{"norm": "layernorm", "qk_norm": true, "pooling": "class_token", "batch_size": 256}
Rows from block 6 of a small image classifier, named by matrix and row number. Rows with one number belong to one neuron. Each number is 128 + 24 x the weight over its row's rms, rounded and kept within 0 to 255. All counts start at 0. Numbers have three digits each.
After each neuron's rows are labels from the 100 images, of 14848, where the neuron reaches its highest value: "colour at peak" is the nearest of a few named colours to the mean colour under the peak. Only what is clearly more common there than usual is listed. The data: photos of arthropod specimens (BIOSCAN-5M). In brackets: how many of the 100, against the usual share in percent.
# fc1: MLP up (model.blocks.6.mlp.fc1.weight, 960x160), inputs 0-159
# fc2: MLP down (model.blocks.6.mlp.fc2.weight, 160x960, transposed), outputs 0-159

fc1.318:115157121146111093147118146177116135162120143121120158172130176146141093134088135148129099157104147156121102186121162094136124126041122138128112122093131119120104133131111101095126151139132142165141139151182107119134096107093155121145132133132141115065154089160169157173132156129131112113110117114110093126116152098153124176122136141142144128127111121139141136073138125093120147155090121166159114140107138149105111113155112147158101099093131151115132107106115121128150100107120101
fc2.318:117096117165114165130132141127138126154062089101167138110104117140152120161115138144138154142156130113116159140118141154132104127112139110099165122092121120162081144101114151117120148102098145191137122131150124101142111146128118124118137100150146091141158147111142094140150121180129115151176117119144105097140114146107147082151093151101119129155180069186125106126106140102125171131146108172078106155139116092116146094139106105130138129155152118148141105100119129116097118113168117
colour at peak: brown (96 vs 2.6)

fc1.454:125126160107147138144134095131077166113094071142087097117110101120093140150111102164101139120078118112114107125118138154116133103138121152084132100133087120097131151119113172190123150143144116118181156079127138145144118134131121125148078120113104102123116100109128110078131106147140096141113146188138107149134104115113172115104136117102115082119160145114129149137103091137108118131130148126101118143134142135125161101156152147144178096138092142143132147099131097125135159104076149
fc2.454:146140131083088131166142121137178145091164125116085153100144158120110127123090136127092138125172122137174151092136163104117150139120114151116139135151120127098123129120164123133116146124144058077093107140174078114116134140120119162096143101108135115090147115136149170146131131103145129154180127139104076142072142111113128090099133124137113110125174106128133115167125140117083124140139096142109097124128165126091116117116124155114138114119137109140123091106107132079106113103166129
colour at peak: grey (46 vs 8.9)

fc1.669:124120151101140142122128130153135133131130170158100108118167100095125128122181165171151086125136129112145101180113122108142189158127138134111079101112132137111179114135120149141102136107078150149138125142112147149123124094178118155097140129186116073099125150086157140171110125122135133079144117146106105102158144094146104161115118131096117126109108100136158129126107160141120123137139153112125130110131176146112122114125140131173064181126148123139091136114133102134134108149121120
fc2.669:105133139128148075110159173120113106133134122150126158129153151088125140155129163151104080128174127087046133163105120105114101159136107114098129111143126131129156087088114134133111116146116122117107107147133103135123124146157146135139136161183134127074108086116111133104144094115113156092154116117090143134121127095118120163113122122130111140102115116185120161127146148151140109097119125110046142158154167172132138094122125137110116151120141152161125135121161141161125125098119135
colour at peak: brown (53 vs 2.6); grey (41 vs 8.9)

fc1.182:112116129141083089145122124113155109114074157093120172108120146136132147114158111190145165145107122131140138124141087128169110086121142119134107152096096116176136109088114103129118141099092130115155156130125107129125122127144067159139115112122101157152137081122173122137142126150120123130151145124122082084155175153157127157115125067147126103115102114152128159138100117098136145092080102139114146148122143111122131087095145088145122114119118130124119124104170148178120117111134161
fc2.182:101156127150095151114142130087150149119140141143124114112117137124111112106104100133128123110099129141057112119141150118120099106103115129099117155167186141140075107113123143161135147133128135135120136109152137129073144168108107141133100123143114073142134124128132146151159087101120141112101054138129138118091124139098090117137105139137112138151127104115096121190165168126122135107126136109190135125117123103180103161113156122155151140084104133094128163135169096159134122144134164
colour at peak: white (93 vs 30.5)

fc1.525:114143122114146113115158138120118151084114182113088141102152149125084095096140144136163164104096102111145108124142116087099159127148158130108164168140140144109174156116161160134147136155128116164095104161080092114151090119084141165076121102135132126109134122124097091142136103122112143152128119161070158123119164160161121108094121116145105140141119124133121100152148085127143141123137158145132139143121155091107051111150122106097126111098116134118143130141150131153135132149118152
fc2.525:148123121110135136132105126110110147105169132118190115159176074125149149112070137103142139139136165132141142099139102121120181130133110137134107123133154150142152119118108146100125132127078126071110126142112120143146173117122111124125142133150124152143140110167126134077172106168141178151107135142152134081129137166146141147100146094117083142105152114120135138111134129139135147177111118135140088111142067161144121111157081139132114179119105130101114154192149131101125108124142118
colour at peak: grey (32 vs 8.9)

fc1.341:143171133095128133092131124111109115149106119120152151173165146163159136123126119086150126094097147133161118139176150112117158115111146139144135126155109116102110135112088095163133161105106168091091147135123132127141170142139123145150121096098152140142117099143134139130132098149122124108162127099114141148128146093119085112096154081152161102125160113156091145115166113169131115149143115148113155111137167090098085115143111118101206108120144123134139130099064135168153132145109125
fc2.341:128149156131136104145134122102139150141129143107110135136133146149093131174146154130110121092095122081109158160083156102070091131113095141130115125110093137152083103162161145150111159128145117129132075121104111095092117166087122141083150108095126157163082151120134098145154106133159081125124102093145112085152146112153105149117161148150137186139094115113113127106116166130148126130115111152137144103175110132143138113120120133136175144145137088153143144096135156122144131115164141
colour at peak: white (84 vs 30.5)

fc1.46:147136125141107094143160139110119102155085076113153140189107114133105105130146108165125128113133108078090111135099145145128150166139136084128148113155155115130124140148130095113088158114153138086136124144163132185121109098114139132149177069133091144109124086139132134133132138161122098135132127106093082103097097089111125159155081124084145130136115115158085119167159133124096149136112141147159168102133119160111148104121120095120140137150128108119101115118123101117118134136088155
fc2.46:130143133128144114157167129099134144136164139167151082157104105106117093128104124115096157128111132095109105100129126138176151118150125124121088085104099134135159158112100155100132139118111144104076133110150128173129139092144135142143108152182078129116098132128103122106082135177146140126126118155107096133121175073142127147124121169109065123118139113068092081122122098112107129111143152146134142122130118107157108087134109130150132117114131145135129158061128139135129159149127127
colour at peak: brown (41 vs 2.6); grey (29 vs 8.9)

fc1.301:125122148170106101113111104074178118109121119118122124161145128124150137141168089108116106134116092121119108115146124108132099087133155135110114105123139134155125078146157149128131115135122128149098159089151118160172114150088139116168125119138110132107131141112113120208108120141127186145116104132127086067160130121139117130114163144175114109118169122132130169096106134124122120156100110138152106159085112160109094150118122132126130128149168151098100106102154137127155077078135133
fc2.301:134120081097182167132127117121128097109097162119139127121140093110118175121111148123146150090098106114089119147112147153153133118130134107101104139145117102144126113149105098119110128111127129143117115131157112168125149119149132118090165156114102121120156143100131186145150158176097083165163126155120168116154158171133176140130135141139124121096079127139110121104133128143160117147103110136146119090138113073122102156136135112070101145122137127115150096109206122095139134152149111
colour at peak: white (60 vs 30.5)

fc1.247:077141187131092101126151172125163113088111146109159139150110134135124106143115126111115131142068125118131149123140125113122128158140140121113088144127171113111138083131094123153177127087158134091142115124110165110164135147158135123113119142104135128120111117128172130163140096125082150143140175131138133126125096113146146120087166105144140095094142133150137130152168118094131199115095121127091145151126142127100127094123164156132130130144163100178087087132162141132130148153097119
fc2.247:069145100151129132137166130151155131150182086168177141125147143114147119119125120174134112156119110112119155068119147145127109131125127115107109125135134124123116111132117118156106190118201116120090103091103148129118130125109123138111140083152140109114098147134131120134113161137120159096086161131150133125140117142112102123149172108144140141189159117142105150131143138115150120138092096116125123124108118112092152104164122167092159170092084121082130126118098153147151136086125121
colour at peak: white (64 vs 30.5)

fc1.359:120105096153073123131118137142136158148103153115142118142164101105178111156096156111143112137171141117129121194134126137123132129139087109118128148151169136177097113065147164141125144149099143102115108120153136123117069122171087126106131126157131138102144084093136097103138151096118130132116113126138110129132160123133119108077138111146100096128184119147050108106092167135130134136131140137137134113123119170105147144125112106133101129153157119159109110124099126094148143113152103
fc2.359:114149110144122109148142136141099126153116133101160114111201135161084114145176121136128150091133111155104099179119100157114122138148150148157157153129165199124109132129126152124154107092112113126148114113090084135126155138111123164134147090122120122134146195150105076118124121117144129132159163186138136095127119123157106160149124098111095147151163110124097090130128111130115124142161165129128135131152179109111105120093102122139101134142116104122165123107154127142177130116142126
colour at peak: brown (50 vs 2.6); grey (33 vs 8.9)

fc1.477:115143107092108141128117139149147163123124155142157128109127128134137116094158127123133153143162109111100085155145064121119138101137109083087088175095159128178109143172139140134120170105150114114152124145067137143124130131142070117135117131097143128119088171131132081124122139156178125147163144154139083163146142102148098153084137172114156118113147083119157140159127140141158112095142091125134098122105135100136129114092130139152155119099150146133104137107124126108130119157155111
fc2.477:096127158124169108115114137146156092144131150126099146126141144114154133099099152146104119164133082133116096126115128164179154128114137130145090141113107107110089130139148107087133105130142134137159148137172121127143131085085156151181161126176123157105153112143130129110139165132112116124126149118120120093173118118154102163128096171079151124136116125135064141112118143151157133130167113157086131140078114083157089133145119112120069137134140128147157153122119120119185113145143125
colour at peak: grey (71 vs 8.9)

fc1.585:105124115172102111129137156194103113103126113103097125078135124115129118113133144118137120134156104081190178132127100114129167152135147135122090138102099120140120136122126135099111122113148159147120083133120125143107133133147148200089119147131148106109120126121101089129119152115143166066126126128111143108141128135143098148103130094116137165148122139159112114095094123124142123127106140124105140097127177101089087133156182116118153195120153124119105122133118128090077154108152123
fc2.585:149143149108118129150119103107085149139131094122143152167128131105117131113169108126149131128117135159142135111144123190116162139148138115160164151083125110159118120130104106177137097117136090144101144116156084180124159115113112166093119090142157099133153141130134112132113085146109160107124136111110143161110126094145163129053106140084140142134135148111160129130085109128164122098108140147091129137137140122162099154150104146138144138112128174100133108129149164081111108076164127
colour at peak: black (36 vs 0.3); brown (32 vs 2.6)

fc1.57:161135151090160152107142108151116158110126170090147185101129163129128136129117133158144110165148094158141144127106113178120119104143127110094120100129143130124124128121089137126135153123142165091122175100103141162150090138109122129137129133094130119110135098119144173167079138116112112136150102122105141157100109131113109151135140150132145108138076106135167145094168114092130116133147093150157136147098152075095134081146189122128112098124144122143129097152131133137175095086099150
fc2.57:124166104140146088092110134114153095128169153163142101137159119125132114126153103100081156136118143124136152141113094140116109110156116200116067172122126155127104142085156081127112150152129141103106103102129110151142118086133120126178088116088164110085109156118145149117137087134129165139127124124150105136131125159130125110144112163146104123137156086143125131123142132138139164108154129145103116195140119107143118139147162128099106086105135126167119103107181115141123146110152155
colour at peak: white (85 vs 30.5)

fc1.658:114087151113112129122148075159127095135109137097163133160118150121170170162164111112153171124132117126118105161095087128118085146131109114138152095102126119168124136130127160129076140125149116142066129144136119121116132148113147149120119103153152171149150176121171125139174113098157142085147141092138150109179134194111107144136137186132115134127112109155106126145113132150143139112097125159130114166084128139139067129121128118133126126135148106140132152093133130123134122153135086
fc2.658:101129139125120146125124120174120123097124117103085145091115106102127129119148128159129144102096143133146169104093113146134109122145118128065164099119144130131163151113118130121132127129110177104087100148147147120103098163117083118105101112131169099117142130153084118097153085098085125143187125134163154148121173137168103098086080125131130156114134124150109108122153157131108154114096090144167147125130148096126161146094144121112145177145147113142136130141116137109155133160139071
colour at peak: brown (66 vs 2.6)

fc1.322:175152119074143127124121132172162142143128144124137162142118116127141118122132124159157103176117076133102157111130103171123113109123131097128137148135162143152175176159083107092121145089087139143147119111109118144143102142117089127148135158115149138093150106069095109123100121135135135167171172123113125109117113129136141160120184124117113140145099145161120115126118123122172134112079117099153142152168182108087103121146123113111156108149101143158147132122102159151136136109106151
fc2.322:131117133141140092149131119127120141151157147142123135110110094124115143113139121128090144068171128137118157179116093139145134125148137168163136138149074157128065121150136109128121175162122132143168145156137126120100126137095086092106127116087125122106135152134129129129145131139071155121124117172108138148164141163098137146097170161101111139145129093138153123121127133105155090124122116136114138113106120109158108097142109120143118066165163157127182128115112106169148136100107064
colour at peak: white (83 vs 30.5)

fc1.528:067168122148135137101151167162156165122100128125175092090148104120158084167127095110125089134138107118141145142128110145180124158124148092106112090119155117114156164131132100136129129138136122085150161117157143130136131121152142113111112091112126144120176140132150134155123142151150127168092077158100118133126108135125126106156130118084135136144106125092138142131128129138129184101156087118115132128154110139085091092108101151133115079105165108137128115093152132160096139154091143
fc2.528:156108135142111149121124155112085115169132150098141137125155083140109141142113135143158092117133166119108150093172134091100149126157165158146104112179115111113122147155121154156124163099115148126135148153129157106097106144170155140141145084080164094108071109119124130133127133112160127154152145137156125148123150109116145135103119105084129169142156104124135118140161134101146108175151104111110153126061112145167124103128127138134125123105120110055108143131097142106158103109125094
colour at peak: white (98 vs 30.5)

fc1.30:151130145111137106114149126101174127158139144121106147131109161139119104100144104102120111150133167147138150120125121139174104120151147139157181154140156097125185147108151131152115172105115157188126144145111140145113163158148141132119118109184139109132157143095140115099129135129099133087103154127131126124184144144148147125169143074132141115142106131133137099120130143113160140134145103159132155118158153142121088167119140146141135132148188172157104146096154090133172126191117112
fc2.30:115147148123126127100111129118122101109127153119136104150133094103131123152105125126111101132127106155140136113129140163144147121141172159117131101138127104139175135127084141118112156155129099105163156160222134151169128120171165150137123110151124138141107130147111144090200149090161104100162131087086154161149141128133103131168108136126133133102136122094116174119131071132091129100134095108147151143113157118139137104125127104127139127123151102099104083086134170105115140085128137
colour at peak: brown (39 vs 2.6); grey (39 vs 8.9)

fc1.317:153113139126171110165187125139094156099128171108114143160134103092139101141188140121125111117122143094106108150136137146138087143158120135083099158102106117137152111128139121114150134133113187102103124136162120110141147116124173120136124132143078158100153119144087132101131126137172141129127126123113138089165134088095095139095069156098155119107112129128131134149143152112073098128139157118110146125105141136115153106114094063133120146125134122136079129106136087132170139141102130
fc2.317:113144180142100151132118144120123130099121120128104084087123113107138173113165136098100106150174134123110135162142128108123110158150150148121112146124098129125163092127127072121190139076144161118102105136140120125189120140169133102107131142133079158107173133154125139138117131151176137098146123115118148105121180146144131125102104137111130094152129140129102141131122108113102137132128151124111168135157114174122122118137113135132149105137057110173170085096125168154157126121128118
colour at peak: white (63 vs 30.5)

fc1.666:167111073076125116115164106162124145135148113158155143106125159116116132155129117163120165122147079146178097126128105144151167119144146135130195169155132170139116174151123132105176072155148093138107102159159120126091150121105131170082091130135134174148134121158113139100162120128145122110114120179120133128104132126113121114135140149103143136158105088133134128144144115138132121160135142142171173152152125135155106123140096124126135150080146107108105122114121119124124101140150096
fc2.666:140121141157130147034136126156085118132135137101155136118139163156150084107120119161161095170106101103133148093155154126126127078115082114157118163139138127117127097146113136072121151111163149182120148134084129154146135124138124130094140124154140155096127133095084145122131111124133109084129168102085106117112132116143113142113125078150091141118145135117142154147133132135130130126114116085112097146114110184111123141172105122087100095135150114143158115128105164132151140119115137
colour at peak: brown (57 vs 2.6)

fc1.35:102132122117143139112088163155072085128149118104121157125102114111086113134124116139133098116116127081108087132102164088139100126099129126118124125140117099136124159153139132126129138099135130094176116121112085172144127112132119091133118159093103094120106112100111109144143123153121118119121157132172090151155143136140141175093116095142132170118126127151086099123087109186143122153127123137117145155148113162132150101111144092133109071145134090109099159074131117081165143132123169
fc2.35:106131130148129106154100125134142166168129145134131105104098151142111138127191110144168123110160167139198140118102100120107122127094129119134181123117143170144156110184120148139159172150109140155141143130125143121088140151125117125165133122172141129132136118127142134136092125094133152090155138111158115122081122144149153110106148115148138083104158126127104127127134128159162132087157093114157136173119108164136132109157160121186146170127093096132106136105141151165148147162154101
colour at peak: brown (46 vs 2.6); grey (35 vs 8.9)

fc1.290:152106138145153119132076161102149117139113127139107183146123134088139075132115134144166116140065130181122113134140132100189129180123160118137102119125140111126084141167143155136123172161188133086107123118096147139091102146141140149099108175141105151103082138136122137146139092124146123099144152135138148093109123142140119144129122149098124123103093121141090175106165103127072157136161153143141109123097096121134148166141136133134105131141136133139093111122142135110123146102130134
fc2.290:119101119121100144142125174137095101081101102129086118169132120158083092106118135112118135106127149138181148158165104121172130136113137097133156145151128147141093134150160164158141122128139137111142103144168129145141104108169096162150097172143125149103074100147158140117170139117119138127113094146147115115117155125086145117139129116125164153139192092150124153102062103163102124121146165164140137131109145090126157140138091145152157140149107126110139120143114118128106146102141133
colour at peak: black (38 vs 0.3)

fc1.473:157126108137139060121113136127141141135139134107112126142157166142118128159099141118128103188152173152174128140140089091154130144100148142115153139167137207090091146092148112123113133124098150119158156137104162146151103120122129112136182134136133111130177122160128117104124129168139136095112134137117129082125137080135147098101082106097104136117113108118118100122112115128113136115109095133111148146097126069097085077132116125141137120086167136138126164119112137093138119134127144
fc2.473:125162152121116115143125135137110168048130100134129181127116124077115116133103133116138121128122145140141112165141138119080091106106115159136155086128118126154137135075118083134122104130093130111158111148085128129130133084132106135122132173123159081116105169145120097115136097094128123115105114097133077123107078130129138123126124109105126092104134116139110109074126109170120185127121126124128106182118156113154169174146141129157109151099146116139159127112142162094143130119161128
colour at peak: brown (84 vs 2.6)

fc1.471:185137121085083144102135123141133089145137140115127127140138140122110091134114133154135130115125099143159130149151117131168111125086117126105130144130146149088111126157142126105123105158162135149107152162077151102081156114108153094074148098133070139077129113157104115101132140159105148118144189094156096137122128135154141137144123121140104122119161107094091147145151138092113116170155162116154125131075085155157114171137135108141134143136146125135101133110123117113114177139148087
fc2.471:100142113143112123141147124164156103126095109141097128165062166118094084114100128156187189160144105098123161110129140177126144117134120116122139092106071162166148116124162145150160140103138101152118124142116150179133139156152128132089145137141138168108128168075120122113137140087150164151153124148140118144099135165106118097116129118153141145105109129105136114086116111143120137132160120133146141145129145149142138111108119110138120117151174114124111150115107120113097099100164178
colour at peak: brown (44 vs 2.6); grey (36 vs 8.9)

fc1.662:111118106120097158135100104149163140175148106118115148149095115110130133078095148112114102161115095114150098117168165121121152109107177147101120115162113111110100144077130171138144112088096141140177130140137177143164121128137091130121147110130140150118095114175112171133151149162169129072164129112145121155120135176113183127148138109133144108097099088132133131127135120100133127159138116167119124135133122110112126163141130145106097153161132093164126155104157152091137150117123123
fc2.662:116130153128108165104114117128117162136112149134142109111114157145106124166141116097124143163159098186162153168116175140156082126112112129102171124080121121136133120143098130110116142115133128146163124155117133108135133136141137171140143125141105112104131165141157122139129122120158163139134168150107156133078088149100130099118101135208149129079124175160124127118120121150111129105127108133127109161145086086165161124110141118113162153093096105127073130126112070119144097138142118
colour at peak: brown (29 vs 2.6); black (28 vs 0.3)

fc1.45:141078144156150095137163133118117164134098148109143135132097172142096113126099151105161134103164150158140166170185131143174125118126083082142134147140121128101134171130157114117142138145121114163133114107122126164107109137165125121129177126174106131142108141129117106117198136124111125082120086177102146126131145155135140088161118137139097126119172150095093127103113120128072109139124161154136140095158131132160135117140111137154119118126123151146102128101163146102137096133141091
fc2.45:133160130115141098126133141147150136134104132151098133135120141159107130143104119146107121163134149110118125076158157167132119104113167153130107126183084095103137160141109075140116158118141142070115138066167143117150137104151071108123131079129160119145179114146125121171114128156122162122123130185127092113162106110106095143147162095129122134149122102171100142118120111118123097154133134115133146109162141150115139155088175127100159152133109120129156085128105127171118140118133130
colour at peak: brown (56 vs 2.6); grey (33 vs 8.9)

fc1.73:147116171162081091165172126120163093129091132126086122172099124094139149161108169174147115157156094118097107127137125094157102121115164122133137122152160140136122128127115139126169141122135108134128167121141082143084093148122139114112161119133114102090129141084125108132119169109124161137099154156152157123161127116160126133089133068133127128104119115134113166086115145171121168147106133147128158101131101114128175114158109114121106123081134145104090116122141157104132117118155133
fc2.73:129141111089105158129108126137135130110088136144110100121119138114128183108129145078108090124113172120151092101121163155120074122154083146141140133111112117146117146168179139126146090136104107095114145119146107152138084150116090134132211087101122134135138113099127134131175104149136164093176105124149103139146132132141149097145184100152145146103131137103136148097106127124155147160130113140125070133133096148132129109118107133158131140135146115123099132103082141109155124147162118
colour at peak: black (55 vs 0.3); brown (40 vs 2.6)