{"num_classes": 18, "activation": "quick_gelu", "optimizer": "soap", "precondition_frequency": 20, "steps": 16000, "batch_size": 256, "epochs": 42.0, "lr_schedule": "linear", "warmup_steps": 480, "weight_decay": 0.2}
Rows from block 3 of a small image classifier, named by matrix and row number. Rows with one number belong to one neuron. Each number is 500 + 25 x the weight over its row's rms, rounded and kept within 0 to 999. All counts start at 0. Numbers have three digits each.
After each neuron's rows are labels from the 100 images, of 14848, where the neuron reaches its highest value: "top examples" is what is common among them. Only what is clearly more common there than usual is listed. The data: photos of arthropod specimens (BIOSCAN-5M). In brackets: how many of the 100.
# fc1: MLP up (model.blocks.3.mlp.fc1.weight, 960x160), inputs 80-159
# fc2: MLP down (model.blocks.3.mlp.fc2.weight, 160x960, transposed), outputs 80-159

fc1.178:509477475525482507495470521500498530488493501482462497521456511467497512486514474518532506499519485512469488495514488553545484505502553498494506501519534504475471523494460540538449532473530514501505471528513494494488515494511533473485444488
fc2.178:503482547493480495501487478498515471474523509557506492537468494538526497519485482460475511545527501495497465515514462522503498573465472470508506488464527476500493497498499448515497502494529502519513510535511483501537482463503500470499532511
top examples: order Diptera (61)

fc1.590:467507520470484497535466476483496521508505491497544492552493577454476489489486491487517472509509510478482538519515470496554521512497482455520560513527523530487445507513459545460488521509487544496496507469515523522484526507510491501503487491
fc2.590:517460547498485510518507492516461534543510472474476488475520444477526526518495524512500494510492529504532517483489510466522520489475494453510515487475436523482545482492508494497477453474519456503514487484547459466490507489539542452474497497
top examples: class Arachnida (28); order Trombidiformes (25)

fc1.423:554482474514488515499548519479526476505526519512502505521527484487492530514485492532509547540484501527482465528484492521523500535459504516525482520525532496526470488504454534481500548476522498452491521462485486528472497499506525498511536542
fc2.423:445477506482471491514495450508518482496525520532514507503538518503539507513472513500472477550526411498466535501492487499536519507499520535508461485517496484509491531511486482545506512489485448500473473457538505523499470466490461464481507488
top examples: order Coleoptera (95)

fc1.24:515528503514506528494509476505464543502489479495485475470477470525491527505500491511510529513524499495497537495485489504468475562455449499526496494518498492502530490505492512505519509539497496498472558485488537512456462538526479496481503453
fc2.24:488502518486507513517509445470477494508492488514495540500531525479481479509512463477488473509482488509503456521511492459440557504506521528489510497488505533492443488526463485507520484526464541504498504538533488470523512502508542513521531513
top examples: order Hemiptera (35)

fc1.26:504514493471496497520488499494502493475526451497510504514487558511488489474491492524491551511556532499517518455484470491452464490530514527522519503513508507518465509553513449488510444477478506478519519455501494540431455468503510508549534494
fc2.26:530503489529552512476544511477542495498508515492504488504487544471493510509489498448465462517499526489459487472462531500519500527471472493493529490532498451548538487459484514475506497518494504500511493504520510489504534506547466472471466483
top examples: class Arachnida (41); order Trombidiformes (36)

fc1.469:483487525529489504485461485498490457509534485490526527460498501517487503524532541492492526547452520494464484494530509537542486471543534507498502493534513478545548485489501469501487462481532501509529514450521535487513454514488519475488484470
fc2.469:504502456497510514510501504513469512483489516492473489490495462460498430492437503521500486475499511528517485511469525457491501479496499469507500476491510496478515529485510548487477518501411474479469468519541528487511552484487479552492467500
top examples: order Hemiptera (33)

fc1.321:523505489508478490538509486452500471499525507469513491501488507525518473457505516501486520545461473493524491504467503493509491534484494484563520530517570484505513517547500518480498519487488519544463452495541524463519510506502544501520481508
fc2.321:522508565512493506484499524521545485503514494471498434438490505463554482491496478516546473504573515487517546516540486497514484506493508486510512512512521465499509534497496444516522515535509499486503465472496484502483518510509459483500521506
top examples: order Lepidoptera (38)

fc1.660:495475500485521501515465533487514499513469483473470518502496435479513473516522529477529535510507459458516503516521500568496474516482531500523513510514559512500497508508460494521451506526504479531513532499467495511504439511500532535517491504
fc2.660:494575519542468468486522511505531493483439505455507517541488520512523470482503470492464519496505477499554526503520509516506484523500501512513480470522564446484452528483519493514462472479498502517472485505471490521543495495506467468486510475
top examples: order Diptera (72)

fc1.428:484504502470547510529528534466507474473503449507513509475511497504492471504526477458499500503487478508488522494454490526445479474484510493521465492486469498456527521513528499521512511533542443504462479488500543453534511529493499515506485502
fc2.428:541519489517509493490488543466501485506436518449550457512484490489498493489489510485561516508534520506505478495455525497497525506508487474513488469455520513485500510514452503529530493468430540493492485490483524532526493498482510511478487549
top examples: order Hymenoptera (54)

fc1.760:479482544425503507467475490529516478474478486472517509492471473551510477473539476501521494489528524511510512492550471533508495533464493493494463502496513550561492503511466476513476501479551513467469464474511516462495458562567506517506464519
fc2.760:483519482558470499483500517499503486481483500509473482511466476493529501494519505509452483548462475520475505473503490519491451475528501490514538519538517484460506492476521497452489474502524503524482504479547474489503461474455488520462480489
top examples: order Diptera (61)

fc1.32:489522462440565497456536511496517505494517493455527491516512508510506487552521523537475553504486514498502484512539485517529529496523511511491480505498495500497543494492485495486476502516559468499525475490483455487505524459477503541488420454
fc2.32:508485554522481478510509493493504485499510471513508475491469506410462516461450521488492450519503480542521546514467485496493436506500491501533495486517511550532462518483477517524474490526522496483485515468510518505500489526545526485533463509
top examples: order Coleoptera (84)

fc1.593:514543519479484545443533450518488476476518539488507480486513485479512507475460499522466527479493499476491572501539493484495560439497467478520494507487518537445486480476485540503503511469523482493497503510466470451510551515479525504488487495
fc2.593:496472481510486492514489488536468518542543451520496513495484502508440461497502504528497434513518525511506488481519502529451474502522543509485516452491486452521509497524523515527485480491463525517511517512494509493504445491507501531536492516
top examples: order Coleoptera (68)

fc1.99:480547492455485488473526545479474496502509486497510507493451519532508471504588486496465506536543518483512474469551502522554515480509497540487454510477485505513521474501508527484538497513455489494480493510511475511529536500494462472521507492
fc2.99:497451491533450506523484453510491486483543568514506524466529497482489505465469502508467508504488480503461525525493495513490512495485487493482550499500498470452501487474506513528507528455511473467545494506509486500491499483506525474485489503
top examples: order Coleoptera (56)

fc1.191:493538516511535485472491491518492504492491512553473468510554495464531487453519492483538487524465488523484509460506533490468501469492489478460473500511527487450503505509479506511526516518524528478502536472460483510465494502475458513506493468
fc2.191:487490508486469496494476478507441477506507511474505494505508474523516534515490491513517544526474465468499539509524466489458428501487457496469549450521519496505490494523474553500490472548476444523489486496542466491523515481494502468478496511
top examples: order Coleoptera (60)

fc1.518:523463542504517483479514489475488496515499497505537540517437545468503530514522499487484526545504472553463525525513498501487517505497476502503491482533492486508494504531466510504491508505469480479494516486499470529503469483501465518495478501
fc2.518:515513491491505504516525520530458494474476522500491480503543499493485465513482512476540491506470509494515496528495517500506522520549508476477539438485507530485495487495461499471525500474517477533464500536510462555527510516550527535530477516
top examples: order Lepidoptera (57)

fc1.494:457456489509483491530481510510535504480553465495538474501506492533475516498450490509535498459550488508456491541500518469505441552498470495526497487535511522506511516502509554519511505566475502495453516499489521526513490502464504523523488507
fc2.494:486491486482498495464504513520470455523459518530512507506471521513502483507488466494504491516469504545476481484530502496545523457500496458486522512482476470497496466488502387491472478465540475498549525436482507486477535495491463447481524501
top examples: class Arachnida (31)

fc1.506:482506506487499489478531506488505543517516489500543537529525528484510483490498498468485510530496514475474525465505472510516532510496533490498493479518531469489492485488459532464457528472430483501485481491501475489557474525478459491490485503
fc2.506:462504484536497512526450510514489462512499491507461491487475468484470510489498495531523513486500520508485467528486512502509510458534471496496528492491479496551509497538556510522564509456528480535549516467491517489477486495485508490537513554
top examples: order Coleoptera (38)

fc1.741:514549520460508520476531461555503510488500516529485498498536495479500504480514485456529487528498509522490500499511562501517460542492533497494487511462476479512505522465475518470523544510494500477564489477490521476503503534530481500472517483
fc2.741:509529500491485462515482500455536474508508474430487480460504515462531483488495530512518505478481516521498470502498478513458545452485470464512514511508517475503504442507517484489470502491501518520488473490471531538513509526485463549523423516
top examples: order Coleoptera (39)

fc1.143:492481554524527519517497509521479480515482513460509475503494471509452536426510479482510505515507513471501481524513509512519501515487485465521520494510526511480536497514510496485507498497516487479476462501492475497543509469491514492512471454
fc2.143:472477484455478480486555483457514507495504506503521510450462537551513473544547533476541540484496467522450508464551508483491486557529505461521470501519517507529497463505518472509480485448514512487512534485529453501520497495485528451491484524
top examples: order Diptera (68)

fc1.496:515470567452530560480495494482478471463512525510524524494496501501476510491449459524486521509439503487507469491492536538510562518481473514484452491507485480482540475504506512489538530485491500525521523520498564486523471485505445497496495488
fc2.496:486522489516459487502497529524523502473505516474502503528547494503492515428542479491536523472520491505456562492473490482501495483529465491528556472518507524514465497505509466487477512474529543483485461489503454502535512501492543490465476538
top examples: order Coleoptera (36)

fc1.72:487478487507502522519479512514509496458473477477500492509499488463478507517502477474517511505514509484512532499515507477531466462566500543506506485513518480492493492494501479490508541498461493543517508496496497460502515483505482509529444484
fc2.72:506488464489483497494487502452500482514516491464475482522470530493477500516505485539475502533478457463482506530518527500526546505457510518460503502484486518547494528477507519519513453460534492469520503463519516491445504496458509464511501490
top examples: order Coleoptera (42)

fc1.596:543486498451504528495499531491474503521479556539519461499498440492503510481510480489471522538541505524480524478549501455488491512490491485455544496491500532512454534484501514480544464491504508495525485537485508514515493508518478523532478477
fc2.596:532506480513516509547515455552514434491514527451531532487495513478495487517518519483533496509474485466499533497539525505496499461514499513500494477464525486487483472512476481505491519477500511471461534492441522465484506481544510488552520486
top examples: order Diptera (73)

fc1.549:496529455500492561489550492498484474549545477489544495499496496489493482468488460506501486473487469545458497506494500485471462498454520510471492456475537503458521489485491451493510560507515532509476452500455504518502505491525537514493463491
fc2.549:539467491540514510469483493478509488475487504485502523501453461491521549519543523499520484493509525494515494518495492521482513502528514502528483537447465506523531484524494518469521499530469489479535463552495478518497515512519514452486439485
top examples: order Hymenoptera (42)

fc1.690:517449487505558471478518505482507538499509494480498467515471490501480507522519468468503471496488507468459503505503461488503497504478503436516463532492544439528483536540522525468518490498527505505481513517570517535457503486528497486512487519
fc2.690:499514487509487501523461531484492471506526463525515490497482495460495490486523494490507447526446549497557511496525476535477440513512521522463522506464536547505501524482467490473522533507531491529521488490499511499494536553509480505546472477
top examples: class Arachnida (26)

fc1.17:514524517473475500511477556511507451495485496506580519496447485501524490456523490485499526508512492491460516534557487494511512512518550482484485502479474490467510503529464479497535546488527498503527483494477537501507534494495508527506499500
fc2.17:541504468520499534500439469479519451534489467461516510493550493523472501488505510477439515533508468500492528525525477506529482525453469477505449528473530530476517495509477481535498484472498459508470493514478500523448493465489467513507516470
top examples: order Diptera (61)